{
  "image_size": 48,
  "horizontal_flip": true,
  "depths": [2, 3, 4, 2],
  "widths": [96, 192, 384, 768],
  "lr": 0.0016,
  "shampoo_beta": 0.95,
  "eps": 1e-08,
  "max_precond_dim": 1024,
  "adamw_lr_other_params": 0.0024
}
Rows from block 5 of a small rotation predictor, named by matrix and row number. Rows with one number belong to one channel. Each number is 128 + 24 x the weight over its row's rms, rounded and kept within 0 to 255. All counts start at 0.
After each channel's rows are labels from the 100 images, of 14848, where the channel reaches its highest value: "patch colour" is the nearest of a few named colours to the mean colour under the peak. Only what is clearly more common there than usual is listed. The data: regions of photos with short descriptions (Visual Genome).
# r30: branch 2 reduce pointwise conv (model.blocks.5.r3.0.weight, 96x192x1x1), inputs 0-63
# b30: branch 2 3x3 conv (model.blocks.5.b3.0.weight, 144x96x3x3, transposed, each kernel summed), outputs 0-71

r30.54 [ 85 103 120 105 118 132 129 143 144 143 154 113 138 124 151 135 188 113 153 163 144 158 116 144 168 100 109 107 115  98 128 160  91 109 131 118 165  97 154 161 146 113 116 154 138 117 135 124  92 178 144  98 115  73 140 120 155 105 105 137 103 147 146 143]
b30.54 [161 101 106 184  98 147 120 140 122 128 107 142 129 142 106 112 159 115 103  92 132 124 129 146 135 108 131 108 105 102 119 164 150  93 102 133 129 152 149 122 110 123 146 170 124 115 123 135 113 114 117 125 116 125 146 148 176 143 110 142 167 116 151 117 112 134 128 105 115 126 134 127]
patch colour: pink

r30.4 [ 88 143 110 123 137 107 111 144 135 115  79 162 119 125 109 132 149 118 128 141  89 153 150 128 109 116  83 139 129 125 134 133 137  62 117 146 140  83 121 200 118 169 108 116 113 159 138 141 114 149 153 160 133 119 171 113 123  97 148 133 126 120 128 135]
b30.4 [111 109 156 157 109  82 184 138 138 118  93 113  98 123 137 103 106 144  99 110  82 108 122 104 111  91 100  85 118 133 136 112 106 139 113  99 144 134  89 117 173 183 116 127 100 119 142 149 128 157 152 143 140 142 108 147 110 118 107 142 115 120 152 173 150 114 128 103  97 107  96 151]
patch colour: black

r30.23 [118 123 129 110 133 135 158 193 122 133 135 116 136 136 177 139 104 128 116  85 145 120 127 165 137 128 155  75 168 132 129 136 110 143 116 116 124 229 197 114 157 136 144 117 110 124 155 154 117 153 143 135 111 136 133 158 119 175 121 136 125 122 110 144]
b30.23 [155 151 160 129 156 113 149 109 114  91 152 124  98 139 128 136 160 114 116 118 139 122 118 204 111 143 107 100 149  93 172 148 147  89 114 159 119 131 128 114 113  83 144 127 117  95 150  73 131 141 118 137 111 106 116 154 127 179 104 136 112 173 164 141 183 139 189 140 145 114 175 146]
patch colour: white

r30.37 [144  97 131 139 121  80 146 120 111 114 180 151 144 104 117  88 119 158 170 104 112 115 135  92 157 147 153 103 105 164  97 103 132 125 118 157 124 135 151 126 128 118 107 145 128 134 125 138 137 129 134 101 111 150 213 117 147 112 107 151 134 138 164 132]
b30.37 [108 152 135 110 129  99 185 121 108 164 140  86 138 132 112 152  91 108 131 150 148 125 164  92 133 168 119  90 105 110 173 121 162 161  98 108 131 117 129 140 141 119 102 148 128 118 152 129 121 114  73  59 123 129  91 130 114 133 172 142 163 135 161 150 155 135 146 149 132  85 170 167]
patch colour: grey

r30.48 [117 112 122 123 136 146 114 146 120 113 141 127 142 133 172 108 128 125 173 124 121  83 136 137 126 140 173  94 130 156 142 123 124 108 101 140 134 123 121 118 146 112 107 151 114  87 115 111 122 168 121 178 112 158 153 127 123 151 129 121 160 103 107 135]
b30.48 [132 124 122 103 144 178 100 143 131 137 124 126 137 121 122 108  94 151 139 152  97 127 104 122 173 130 149 114 131 148 134 169 121 100 147 140 119 121 128 111 112 129 143 104 166 144 127 119 104 146 157 124  92 124 129 104 149 146 152 160 113 135 100 106 105  93  96 140 118 180 145 109]
patch colour: cyan; white

r30.11 [166 103 159 153 115 111 114 156 147 138 129 109  96 104 133 134 133 160 131 108  99 122  82  69 140 136 146 108 139 164 125 116  96 156 118 167  98 154 127 105  96 126 123 139 137 124 169 159  89 162 115 106 137  86 131 111 123  99 167 121 111 152 159  85]
b30.11 [130 153 115 123 155 147 162 132 102 119 169 108 124 113 159 112 109 138 176 106 146 140 139  99 126 135 141 116 164 124 135 113 102 115 132 147 126  74  97 142 127 118 115  99 108  83 163 138 113 150 132 105 135 158 207 126 118 138 133 149 103 116 135 125 120 118  96  93 116 133 164 125]
patch colour: cyan

r30.12 [117 128 156 141 100 150 123 164 130 129 121 128 163  99 132 153 104 118 122 114 172 136  93 125 134  84 134 161 163  93 144  93  80 116  96 147  80 136 139  72 111 190 131  65 142  78 151 101 117 165  87 150 125 115 143  89  88 120  99 142 108  89 144 146]
b30.12 [111 126 124 108 125 129 127 113 138 161 127 151 135 113  95 111 122 129 124 112 118 154 119 195 122 112  91  98  78  88 146 123 104 135 148 151 132 133 108 135 158 119  86  95 162 111 181 125 109  74  67 133 114 126  96 143 144 132 191 134 103 121 123 151 174  85 146 144 111  99 137 148]
patch colour: brown

r30.34 [156 102 169 139 170  95 135 133  99 146 112 129 149 134 129 132 124 144 135 114 136 104 117 152 129 102 160 118 131 138 119 108 179 152 135  83 121 100 146 181 111 137 154 106 140 170 102 141 111 166 172 146 147 146 123 135 121 154 103  99 150 146 121 137]
b30.34 [170 146 118 193 110 148 127 106 128 155 122 152 120 127 145  91 117 127  71 131 101 150 142 134 134 121 147 139 109 152 156  72 118 183 119 107 143 138 110 176 128 110 104 153  68 102 109  65 149 110 133 152 140 123 130 138 151 132  98 135 159 120 141 114 176 136 119 142 133 160 118 178]
patch colour: pink

r30.29 [ 83 159  92 156  91 160 101  73 121 138 133 120 139  96 132 140 124 110 120 103  72 129 144 148 168 105 144  94  88 141 181  94 113  76 116 119 152  95 119 154 103 137 154 145 113 176 120 145 118 129 127  91 147 126 151 137 149 135 137 111 126 133 179 127]
b30.29 [120 151 155  99 135  79 153 101 125 126  80 114 169  83 124 137 128 133 115  97 110 136 147 117 129  97 155 146 115 159 124 129 148 118 125 106 142 100  85 125 144  89 124 106 110 146 112 126 141 122 163 152 112 119 121 126 123 120 138 113 136 143 110 128 100  87 139 145 140 121 167 113]
patch colour: brown

r30.95 [152 117 162 133 151 116 133 160 129 113 120 147 104 124 126 150  93 139 152 135 109 120 170 146 115 131 134 136 129 115 120 159  89 121 124 116 141 186 154  98 121 135 109 117 154 118 119 184 114 142 113 118 136 142 159 146  83  95 111 134 117 154 106  94]
b30.95 [112 127 100  87 131 137 102 123 115 132  94 150 138 154 101 153 131 156 121 146 177 123 156 149 154 117  99 133 138 132 147 102 161 127 168 157 119 124 114 181  97 119 114 156 138  94 133  86 140  93 130 115 161 180 104 133  91 142  83 170  85 117 122 135  77 117 154 158 137  73 131 132]
patch colour: white

r30.77 [144 128 143 184 144 121 131 104 176 117 125 154 157  68 126  95 129 134 131 169 114  85 152 154 166 127 100  72 144 101 142 111 118 128 134 119 161 106 139 111 130 132 124 130 115 147 151 120 161  85 154 151 123 130 133 108 181 112 116 125 121 121 171 121]
b30.77 [101 130 171 105  79 117 122 119 132 131 126 123 144  94 113 108 114 120 116  93 128 110 108 118  96  98 131 142 138 127 155 158 101  98 141 111 125 116 126  93 176 133 137 134 102 125 124 170 144 159 150  97 172 159  98 149 140 147 111 124 131 116 115 147 103 144 128 111 147 152 103 127]
patch colour: grey

r30.76 [160 120 112 139 160 114 106 187 116 165  79 105 103 128 142 129 145 158 113 135 144  70 168 146 151 111 137 108 148 181 116 135 120 141  81 104 142 152 131 135 133 113 139  84 162 109 100 122 144 140 100 136 163 170 136 121  77 109 130 101 157 137 116 121]
b30.76 [130 109 117 137 140 141  84 114 119 123 139 162 136 127 131 173 110 128 125 117 130 131 119 116 126 101 142 133  95 174 149 129 119 137 130 125 141 113 157  76 139 139 101 120  92 164 107  85 128 147 162 121 162 118  84 152 131 115  93  71 128 128  86 115  87 112 143 145 132  58 139  80]
patch colour: white

r30.25 [139  81 110 142 106 101 139 167 112 116  91 171 148 106 120 142  96 166 143 148 136 142  89 115 154 131 116 100  91 148 136 107  63 109  85 161 107 120 125  88 122  86 110 103 128  91 162 120 137 123 122  91 149  95 129 101 177 156 171 114 126 142 115 149]
b30.25 [100  85 131 144 115 140  69  97 130 133  88  90 158 104 173 175 155 122 134 137 164 133 103 117 141  91 132 153 123 137 145 121  98 117  74  98 126 107 159 111 107 109 131 116 113 119 144 170 137 143  78 132 115 136 124 113 146 128 136 108 133 127 103 104 143 131 102 156 103 178  86 128]
patch colour: blue

r30.59 [138 151 161  90 157 117 104 176 147  62 133 146  95 134 137 106 124 133 124  98 120 157  92 138 147 108 189 127 175 191 105 136 169 126  99 101  95  86  86 177 155 126 147 110 140 136 114  92  95 104 123 142 149 109 131 123 121 121 143 143 154  89 123 154]
b30.59 [102 102 127  98  98 132  94 107  99 139 120 166 129 114 101  97 118 152 147 124 124 105 165 118 134 180 127 149 165 143 116 146 114 130 100 147 167 116 107 131 113 168 120  82 110 134 121 141 139 118  92 113 133 152 121 120 106 135 110 167 155 113 115 130 140 111 169 195 110 152 159 111]
patch colour: cyan

r30.42 [ 70 117  88 155 132  99 108 157 116 115 130 120 132 126  49 142 136 128 104 141 177 127 143 135 133 137 141 124 180 117 157 126 105 130  84 134  81 143 171 137 104 133 117 129 135 143 138 143 136 132 123 123 153 149 110 102 121  72 136 121 119 110 148  84]
b30.42 [130 158 122 158 188 142  92 149  84 146 112 111 155 175 134 124 181 165 141 114 159 114 101 147 121 135  95 164 129  89 139 113 119 123 130 132 102 111 122 108 114 152 155 123 149 134 130 169 144 160 145 161 123 149 101 161 121  66 132  99 122 131 122 148 135 164 142 129 121 138 142 174]
patch colour: black

r30.20 [119 118 135 101 159 188 139 126 134 107 117 105 108 112 112  65  84 176  92 101 117 129 166 134 171 134 186 112 153 157 130 163 146 139 115 121 139 106  97 143 128  69 111  99  98 108 132 107 125 162 132 139 139 136 109 138 148 142 161 119 154 127 132  79]
b30.20 [120 138 110 108 154 169  92 144 160 124 117 114 155 109 166 140 107 151  97 102 127  78 128 168 146 121 130 162 163  89 128 133 133 155 119 126 132 146 137 132 107  93 141 141 163 112 114 127  91 116 133 132 129 132  96 122 145 117 137 154 140 113 117 206  99 117 105 180 149 122 180 128]
patch colour: cyan; white

r30.68 [123 107 125 121 175 134 106 117 104 150 134  95  88 134 137 104 183 117  98 131  96 120 123 121 170 139 195 141 184 143 154 155 126 153 139 123 145 111 111 138 130 101 110 139 120 169 147 139 142 107 135  95  88 116 137 180 132 133 129 144 114  73  95  94]
b30.68 [133  99 141 142 122  76 128  97 132  83 118 108 131 130  97 116  77  96 101 116 115  73 127 158 125  50  87 127 102 147 132 110 112 133 108 130 158 142 140 130 110 119 127 135 116 111  99 112 154 117 148 115 156 113 128 152 115 101 123 167 154 147 115 138 157 131 156 130 170 103 125 117]
patch colour: cyan; white

r30.87 [111 152 149 151 160 121 120 111 164 129 108 126 111 147  96 116 120 137 147 161 147 154  97  88 138  92 168 114 115 107 109 119 133 138 132 132 182 107 173 103 189 124 135  90 141 129 102 108 178 135  92 113 125 115 127 156 163 127 154  86 120 170 130 157]
b30.87 [119 138 123  91 144 103  92 132 129 129  95 117  96  80 128  88 123 125 140 158 120 185 149 122 135 117 114  94  96 133 112 155 131 116 150 119 158 143  96 131 155 100 148 136  79 152  92 129 153 135 140 116 126 137  75 126 123 158 142 134 122  92  91 124  85 134 137 153 117 151 141 147]
patch colour: grey

r30.81 [128 110 134 160 145 114  84 129 115  85 154 148 137 159 154 179  91 143 127 145  91 115 120 115 129 158 147 106 171 138 140 146 162 111 108 142 142 101 153  79 154 158 172 109 144 136 154 117 202 185 124 117 164 172 131 105 136 106 140 167 178 135 126 155]
b30.81 [141 109 126 130 154 137 122 137 106  89 114 117 138 120 170 159 147  91 149 110 119 165 123 148 117 134 112 149 143  77 142 110 100 131  98 102 161 111 104 154 109 130 134 112 123 128 132 124 158 126  68 168 110 121  95  91 126 120 164 138 126 147 119 130 134 159 143 170 122 158 137  94]
patch colour: cyan

r30.36 [119 124  91 161 149 116 165 136 120  98  83 108 136 105 113 145 126  94 114 165 130  99 112 101 121 142 110 119 121 106 128 142 145 120 181 103 144 174 136 103 171  89 107 115 202 110 144 140 119 149 172 122 191  86 132 135 107 109 126 133 142 154 135 108]
b30.36 [124 131 143 143 130  92 113 134 122  95 114 110 174 166 149  94 112 147  96 143 180 106 136 113 185 148 139 158 113 155 107 146 147 124 101 164 155 139 134 167 138  88 113 115 113 145 130 123 180 101 104 119 123 140 127  97 128 130 120 121 111 120 120 132 124 149 135 157 109  87 139  88]
patch colour: grey

r30.33 [103 115  87 101 145 138 104 164 116 146 112 123 135 126 102 107 126 141 171  86 100 106 104 110 141 126 203 110 188 178 115 125 155 115 136 146 110 125 124 121 104  89 190 145 128 151  98 119 149 105 101 123 134 144 130  97 127 131 132 106 155 147  90 137]
b30.33 [149 133 130 146 116 116 128 106 109  88 140  90 127 119 120 125 117 121 138 115  74 115 135 173  96  69 121 142 108 158  92  91 139 144  93 141 118 122  91 117 136  92 111 111 194 150 138 121 135 130  86  84 107 127 145 118 140 117 131 148 132 138 117  89 120  97 118 145 157  93 146 136]
patch colour: cyan

r30.21 [116 171 159 126 123 140 156  78 152 104 117 172  80  85 176 136 133 150 102 140 111 119 135 104 107 115 151  77 130 132 127 144 139 128 162 116 124 122 114 125 125 151 112 173 114 116 141 116 142 111 105 176 142 131 102 147 119 136 141 102 133 100 118 124]
b30.21 [107  96 134 173 116 162 145 137  96 157 185 147 141 166  75 135 165 117 135 138 128 122  91  90 134 113 156 132 125 116 119 154 125 103 138 115 122 136 112 148 149 107  98 116 164 115 139 134 169 110  95 150 178  91 133 111 118 166 148 156 128  87 108 107 103  98 156 131 114 104 108  94]
patch colour: pink