From a checkpoint of a small rotation predictor.
Model: 4.42M parameters, 48-pixel images, arch inception, norm batchnorm, activation celu, depths [2, 3, 4, 2], widths [96, 192, 384, 768].
Training: soap at rate 0.0016, 2800 steps, batches of 384.
Rows from block 2, named by matrix and row number. Each number is 128 + 32 x the weight over its row's rms, rounded and kept within 0 to 255. All counts start at 0. After the name is the row's rms in percent of the matrix's.
# b500: branch 3 reduce pointwise conv (model.blocks.2.b5.0.0.weight, 24x96x1x1), inputs 0-95
b500.0 098 [148 114 166 133 117  90 104 119  94 106 161 135 144 138 139 148 101 141 215 158  97 121 124 145 126  50 155 102 137 152 160  98 100 176 140 177 104 131 146 100 118 102  73 101 154  91 113 135 126  80  93 115 146  76 127 108 128 112 106 121 127 120 127  97 133 130 153 200  96 114 114 145 177  75 101 105 106 145  91 164 151 139 157 179 103  67  82 190 209 182 127  92 105  87 162 148]
b500.1 095 [100 130  64 109 180 125 138 144 109 133 154 199  84 105 101 137 169 116 165 118  88 121 140 141 179 113 112  87  84  94 145  67 121 107 127 125 156  54 116 101 153 154  93 171  92  99 147 106  94 134 105  85 152 152  98 111 140  97  97 116 132 172 156 143 111 154 100 142 156 116 152 175 179 121 125 110  65 138 115 130 124  96 193 114 126 112 149 175 106 155 156 141 182 227 110 160]
b500.2 096 [135 122 114 127  47 150 133 133  96 106 212 197 141 102 173 123 134  74 158 117  64 115 171  98 115  79 138 115 131 133 101  99 105 125 114 130 137 142  59 157 104 137 128 157  75 104 129 181 130 135  93 115 120 113  54 162 101 159 107 114 149  57 134 121 210 103  87 155 149 105 173 120 102 128 117 135 135 101 139 129 146 165 144 166 103 125 126 166 181 120 136  92 154  97 133 181]
b500.3 100 [184 102 138 126  80 138 131 203 140 163  98  90  72 120 113 221 107 165 147 108 185 113 130 121 122 113 154 120  92 139 126 106 150 160  87 118 152 130  87 167 129 142  91 157 156  91 151 128  85 167 183 134 176 125 149 128 108  75  81 106  91 121 127 136 185 129  98 115 112 121  91 167 115 129 134 139 131 154 114  61 101 104 118 181 119 143 106 108 104 128 202 128  72  84  94 173]
b500.4 103 [139 117  88 135  90 164 120 120 106 112 130 132 199 147 109 109  96 123 147 122 129 174 105 106 154 153 147 103 125 159 121 127 132  61 139  70 174 119 108  90 111 184 199 168 168  94  58 114 142  92 150 122 102 149 100 110 119 114 110 101 152 122 130  58 142 106 201  59 140 101 133 133 170 177 111 193 124 121 160 117 118 144 104 160 179 107 176 101 160 157 140  71  90 114 106 100]
b500.5 095 [100 143  82 139 133  79 135 185 151 145 149 148 174 124 123 210 181 148 119 156 152 117 220  99  81 117 146 114 158 135  84 127 119 121 193 118 197 122 157 150 141 153 142 151  89 132 157 154 130  98  72 115  88 121 147 128 139 120 212 131 168 146 113 116 127 160 111 137 145  84 142 151 108 146 138 162 141 138 121 109 163 167 135 134 114  58 154 130 206 100 122 121 132 178 184 120]
b500.6 102 [ 77  69 155 141 109  61 127 116 152 123 147 143 113 125 154  96 136 100  90 126 163 122 114 116 114 138  85 192  66 128 147 114 157 144 167 124 137 119  55 149 112  76  93  98  98  58 163  87 157 109 162  82 134 133 103 204  92 116 195 127 136 178 107 152 137 130 148 158 126 145 141 123 113 111 129 101 141 109  70 122 167 128 119 106 140 196  63 140  86 120 138 171 138  97 152 174]
b500.7 104 [ 73 141  71 139 135 155 149  61 136 163 144 193  98 138 102 128 161 175 116 123 113 137 102 136 164 118 133  96 103 114 135  91  77  92 182 143 147 100 172 141  84 173 146 121 162 101 138 164 144 155 150 183 143 214 116 103 181  89 148  76 128 144 189  79 155 141 184 137  80 144 143  95 157  85 147 144 131 122 100 156 135 165 105 148 164 124 129 137 128 109 131 105 197 156  95 151]
b500.8 106 [ 75  79 127 120  90 174 138 102 129 207 180  99 121 165 168  88 138  80  77  99 136 131  81 162 145 123 143 118  87 126 115 122 108 161 105  97 140 121 109 142 159 122  98 142 159 154 100  83  90  99 159  96 160 146 163  94 180  75  95 163 117 117  99 127  70 115 149 105 111 152 114 166  94 125  83 168  73 146 145 161 155 142  76 138 163 133 142 129 105  80 107  74 146  89  53 115]
b500.9 099 [126 139 170 165 106 106 131 178  82 145 129  91  96 183 156 149 162 116 142 119 121 187  90 141  75 177 121  92 153 110 105 165 106  77  86 130 149 166  94  97 142 125 120 119  76 119 158 120 166 112 127 160  80 171 112 115  95 159 191  67 167 106 146  90 151 147 103 156 145  64  95 107 145 166 141 118 177 133 122 184  90 168 156 140 181 138 183 141 174 165 150 109 167 149 100 130]
b500.10 089 [145  51 132 123 121 124 179 115 160 125 102 149 149  84 177 149 138 152 106 114  92  75 105 141 168 126  75  73  49 116 132 152 179 185 149 176  84  89 120 113 107 116 164 135 170 152 116 126 119 133 112 109 129 106  44  96 134 115  96 113 114 125 152 168 115 165 121 139  77 159 124 105  93 152 116 158 133 101  93 108 153  95 138  75 154 203  97 147  82 130 134  93 149 181 145  93]
b500.11 106 [175 144 127 156 153 125 146 177 121  83 158 124 131 141 145 145 109 118 125 106 141 155 106 111 163 133 116  99 116 182 134 173 161 115 176 193 102 184 142 141 144 154 108 171 118 136 138 161 160 114  80 177 132 117 205 110 103 112 101 184 137 138 148  80  86 137 186 100 205 174 127  87 129  86 110 119 104 128 167 103 165 116  93  76 105 183 108 102 139  98 171 111 181  63 144 135]
b500.12 098 [148  90 104 148 136 141 106 160  97 160 150 129 172 137 102  61 148 177  84  67 129 100  92 105 151 153 144 169  82 134 157 158 190 111 176 132 147  95 121 162 151 126 145  48 108 152 126  81 184 114  88 213 137 127  95 139 123 147 117 131 116 144 130 123 154 116 126 155 143 128 138 110  91  97  73 106 137 126 174 157 167 173 177 108 119 107 125 135  69 104 120 121 200  93  69 130]
b500.13 104 [149  79  87 130 101  84 177 112  94 118  98 105 145 138 118 149 111 127 141 180 137 137  67  92 142 113 159 158 124 153 121 120  90 133  57  95  80 170 189 100  78 106 138 106 108 122 161 102  95 129  68  80 136  81 147 152 128 146 135  95 127 150  77 181 112  72 178 157 183 152 138 172 116 149 122  94 112 102  93  89 163 183 114 108  79 122 119 104 191 133 139 177 115 103 155 110]
b500.14 095 [180 114 172  80 142 165 102 112 132 147  75 116 116 135 110 131  99 114 101 151 130 141 133 152 136  82 152 107 161  98 169 125 104  70  91 136  93 213 147 117 156 120 145 163 152 170 128 102 155 134 113  88 172  61 130 121 155 120 121 106 114 136 134 138 161  67 121 135  79 144  76 105 123  79  96 155 172 139  71 147 155 108 127 104  93 185 195 126 170 137 160  98 127 172 115 212]
b500.15 098 [113 126 179 162 190 168 143 146 145 175 124 163 123  84 102 105 171 126 122  85  97 137 112 104  38 157  81  86 125 136  84 115 109 130 127  87 139 113 151 129 122  96 146  95 115 110 166 186 114 118  89 133 182 164 107 121 187 131 148 120 145 140 137 159 148 151 118 193  68 146 119  88 151 140 125 136 169 139 136 142  91 114 176 137  92 157 141  78  64 142 158  64 160 167 133 190]
b500.16 100 [160  82 179  74 163 153 135 149 142 133 109 133 109 177 113 162 104 189 148 187 106 118 111  78  94 184 113 141 169  79 154 172 157 171 129 154 155 164 116 175 114  96 106 118  83 130 166 109  83 115 123 125 117 183 157 104 100 165 157 118 108  79 148 163 182  66 143 119 138 106  94 127 110 100 164 159 114 141 111  79 106 168 143 183  83  68  91 106 100 111  95 100 152 113 126 125]
b500.17 094 [160 111 132  99  60 142 160  99  97  99 131 141  79 214  79 126  74  96 104 115 108  95 150 121  79 137 117  95 100 165  87 146  68 114 106 110 124 150  98 130 124 171 143 126 164  91  65 140 142 130 104 190  74 112 115 140  73 159 141 140 106 172 109  91 137 159 108 112 121 126 104 128  83  91 135 127 104 110 180 141  85 120 119 143 105 123 173 121 150 151 139 160 142  70 144 221]
b500.18 099 [121 104  96  87 107 160 172 144 193 128 170 144 102  93  99 115  85 176  95 144  62 130 147 149 113 125 107  95 170 152 181 108 142 105 143  85 178 165 150 155 116 178 114 173 176  91 118 172 140  75 102  94 105 115 127 158 204 163  76  96 128 142 116 165 120 118 128 150  99 149 166 140 154  99 115 166  77 149 179 151 143 124 142  63  97 135 107 114 125  96  86 171 169 109 131  98]
b500.19 103 [144 189 149 136 117 100 129 102 149  89 100 176  82 112  91  79 101 134 137 158 127 103 105 158 143 123 161 146 125 161  92  62 126 126  84  69 129 159 149 133 106 133 125 126 132  97  66 160 132 210 136 109 158 105 145 143  59 145 107 183 111 133 211 109  87 124 167 107  95 172 148 113 122 132  99 118 164 135 151 163 106  74 135  90 119  85 146  84 147 135 156 118 102  74 189  95]
b500.20 103 [ 94 130 163 173 173 134  67 114 109  95 116 152 173  89 169  83  90 138 141 121  73 176 186 139  99  98 164 177 127 138 148 184 114 140 119 133 106 113 195 110 156 174 161  65 149  91 113 106 116 176 207 112  99  71 148 138 157 129 115 182 157 161 134 129  87 140 145 135 139 146 128 121  88 142 151  73 141 137 127 118 133  95 141 117 162 156 181  77 159 127 101 113 102 185 114 119]
b500.21 104 [155  88 124  97 116 167  98 167 136 100 137  88 150 175  80 139  84  75 175 113 119 106 101 170  87 148 144 128 108  97 197 160 128 134 131 119 145  77 138 120  85  97  97 103 181  87 171  79 125 130 145 137 113 137 198  99  98 189 164 133 151 115 179 141 106 168 112 109 103 127 108 142 182 134 115 152 130 164 123 143 113 131 157 100 152 198 177  92  86 134 162 172 111 165  90 183]
b500.22 102 [ 79 155 136 155  76 117 160 161 101  79 200 156  84 131 133 129 193 107 142 105 103 148  53 123  48  98  75 115 113 151  69  89  96 127 110  62 115 100 150 121 147  98 144 143 134 141 144 166 149  93 123  97 159 137 173 145 138 130 142 158  91 172 110  95 146 197 138 135  98 110 134 130 108 153 126 121 126 140  95 165 159 114 125 102 168 181 124 113 151 142 121  80 177  83  98  78]
b500.23 106 [115 169 169 217  97 153 104 104  96 112 150 144  97 123 154 148 106 156 110 178 153 136 106 161  90 178 127 145 130 115 151  80 131 132 140  97 113 163 129 195  97  92  70 151 114 177 110  85  89 142  80 107 140 135  98  59 104 149 113  90 151 116 130 100 133  92 116  87  53  91  90 174 174 124 137 175  94 124 150  81 116 119 164 111 108 150 134 178 122 137  95 185 153 132 105  99]