{
  "arch": "inception",
  "horizontal_flip": true,
  "norm": "batchnorm",
  "hidden_act": "celu",
  "kernel_size": 3,
  "stem": "deep",
  "shampoo_beta": 0.95,
  "max_precond_dim": 1024,
  "one_sided": false,
  "epochs": 5.3,
  "decay_fraction": 0.3,
  "warmup_steps": 560,
  "weight_decay": 0.3
}
Rows from block 5, named by matrix and row number. Each number is 50 + 10 x the weight over the matrix's rms, rounded and kept within 0 to 99. All counts start at 0.
# b10: branch 1 pointwise conv (model.blocks.5.b1.0.weight, 96x192x1x1), inputs 78-116
b10.35:44 59 55 69 55 49 32 54 47 37 51 56 45 50 40 40 52 45 43 63 57 49 47 46 45 52 46 49 54 63 52 46 48 50 51 61 56 39 47
b10.36:56 49 51 45 74 63 49 58 52 46 35 51 65 68 62 51 36 40 37 47 46 45 52 52 51 51 26 47 60 41 34 61 38 51 49 45 48 47 46
b10.37:59 46 68 65 53 51 59 59 42 38 48 58 61 43 45 48 40 47 47 46 66 46 61 42 41 62 52 33 55 45 55 49 36 47 39 50 49 51 49
b10.38:57 65 52 42 45 58 45 35 42 52 37 59 46 59 58 38 47 46 60 41 43 46 40 57 46 47 50 47 43 50 42 60 62 44 64 44 47 67 40
b10.39:35 53 71 63 34 49 39 63 39 62 47 35 50 69 49 61 51 49 36 49 48 22 58 67 49 45 24 57 61 56 67 52 38 49 49 39 50 61 49
b10.40:60 44 45 55 66 39 56 39 61 45 41 64 61 71 51 38 47 61 42 45 46 32 49 39 43 53 68 72 52 41 54 55 45 40 43 52 48 39 75
b10.41:62 30 50 56 37 76 40 46 48 59 65 38 58 36 57 60 64 54 36 55 47 54 64 58 43 52 60 51 37 63 60 56 47 55 50 58 60 31 59
b10.42:49 66 64 62 42 74 42 54 37 37 58 68 55 59 56 43 57 47 43 62 55 39 54 64 49 79 49 51 54 47 45 55 57 57 51 37 65 36 30
b10.43:38 66 37 52 40 72 35 52 52 44 34 42 65 57 51 54 54 62 55 48 50 44 49 66 34 73 46 60 55 68 46 50 44 35 48 61 64 40 58
b10.44:25 54 45 63 56 46 60 55 49 62 56 68 49 60 28 49 50 58 48 65 48 39 54 51 55 50 60 51 55 53 45 46 43 52 46 36 50 62 62
b10.45:40 52 55 52 58 42 43 47 42 41 40 60 63 53 45 42 42 54 50 54 43 46 43 49 60 53 40 51 45 33 37 52 51 47 33 44 57 53 65
b10.46:45 56 53 47 59 55 61 47 52 53 53 51 42 44 50 51 53 39 55 51 50 53 38 69 36 53 43 49 46 57 52 46 50 60 44 47 44 43 53
b10.47:32 53 45 40 58 44 50 38 52 62 59 59 59 49 50 28 43 24 61 68 44 48 54 45 56 56 51 54 33 59 60 38 59 43 40 39 49 32 56
b10.48:47 42 44 41 57 39 59 49 40 59 43 37 42 54 53 49 52 58 54 49 52 54 58 49 50 31 35 32 57 42 48 37 32 60 47 46 48 72 51
b10.49:45 45 50 66 55 66 53 50 45 67 48 50 61 52 49 54 60 54 56 38 51 50 39 29 42 60 42 48 52 45 46 63 46 53 69 56 53 72 54
b10.50:32 51 36 39 45 58 45 52 24 53 52 51 55 37 53 43 35 50 39 47 36 51 55 64 43 36 51 60 51 57 61 64 27 58 53 43 42 41 49
b10.51:43 39 65 73 36 54 48 56 35 40 55 59 58 63 54 54 41 52 58 44 52 64 62 52 52 55 61 53 62 38 60 47 46 27 57 49 63 69 72
b10.52:56 46 47 62 60 53 52 41 43 28 59 56 41 55 57 55 53 38 53 60 47 34 74 42 66 43 56 69 37 45 54 43 39 58 31 57 57 46 33
b10.53:71 31 68 51 43 56 45 45 40 58 36 52 52 38 38 71 48 49 47 41 50 56 44 53 51 69 58 51 70 48 58 53 47 62 53 66 57 64 55
b10.54:57 56 52 47 43 43 35 64 33 47 43 58 53 52 49 54 46 38 60 44 58 52 39 34 40 57 48 47 39 49 60 41 51 51 45 59 42 43 51
b10.55:56 67 44 44 55 54 53 55 49 49 47 45 57 50 40 62 62 52 64 46 58 73 51 49 67 56 39 62 45 59 27 60 52 42 35 64 47 49 51
b10.56:48 53 38 53 76 63 49 48 40 54 59 25 47 76 43 46 58 49 51 63 33 36 67 34 44 50 55 54 62 50 56 60 53 54 59 68 30 44 45
b10.57:42 40 53 47 35 60 43 44 55 72 60 42 48 58 46 39 46 57 58 39 32 38 66 60 50 70 64 45 68 38 48 65 48 29 41 54 50 54 51
b10.58:34 51 44 40 38 44 59 53 46 54 53 59 69 47 52 54 53 58 48 49 46 63 52 31 50 51 48 42 59 52 45 48 54 41 46 47 46 47 41
b10.59:43 56 60 38 64 33 46 40 54 48 52 59 54 43 62 75 45 47 46 48 41 45 34 56 58 55 78 46 70 54 36 49 56 47 47 39 52 61 54
b10.60:50 58 42 59 55 59 45 56 62 49 57 53 58 36 55 54 64 34 41 55 80 54 60 42 44 32 40 40 42 57 61 55 62 53 35 51 77 39 53
b10.61:55 40 51 64 38 54 54 36 45 58 54 58 56 56 58 55 69 58 49 42 58 64 53 61 56 39 32 50 40 41 48 49 71 40 69 40 36 41 71
b10.62:33 37 52 54 39 39 45 43 48 69 52 41 52 44 58 61 76 45 42 68 40 52 43 45 66 36 58 39 53 72 53 42 33 61 43 53 56 44 64
b10.63:49 34 57 51 54 56 60 64 54 35 44 38 64 50 59 51 62 47 47 54 48 56 64 51 54 46 64 35 49 44 42 51 47 57 58 54 50 59 38
b10.64:53 59 44 42 46 54 45 49 43 55 82 51 56 52 53 39 53 65 50 42 58 46 51 64 53 57 38 54 42 66 65 56 31 31 42 49 31 46 50
b10.65:51 45 52 44 33 59 71 55 54 50 42 52 49 36 48 61 62 36 40 60 39 30 47 49 59 60 53 42 61 57 48 55 52 40 43 56 58 59 50
b10.66:47 60 42 52 45 57 36 53 57 36 56 60 41 63 55 43 38 54 51 32 65 59 45 53 46 72 51 44 41 53 44 36 55 50 58 49 65 58 51
b10.67:46 49 47 47 56 71 46 64 50 38 67 62 47 44 55 50 42 53 56 54 54 55 58 32 43 58 65 45 27 64 57 36 34 48 53 56 45 55 63
b10.68:47 48 49 45 54 47 64 56 37 38 48 51 30 41 54 43 57 33 74 52 45 50 55 47 54 58 65 67 50 41 58 54 49 44 62 36 56 55 65
b10.69:57 37 38 59 43 53 50 33 57 46 71 61 49 36 41 54 52 26 52 52 48 50 37 45 49 47 63 52 52 49 69 70 53 45 62 48 45 50 59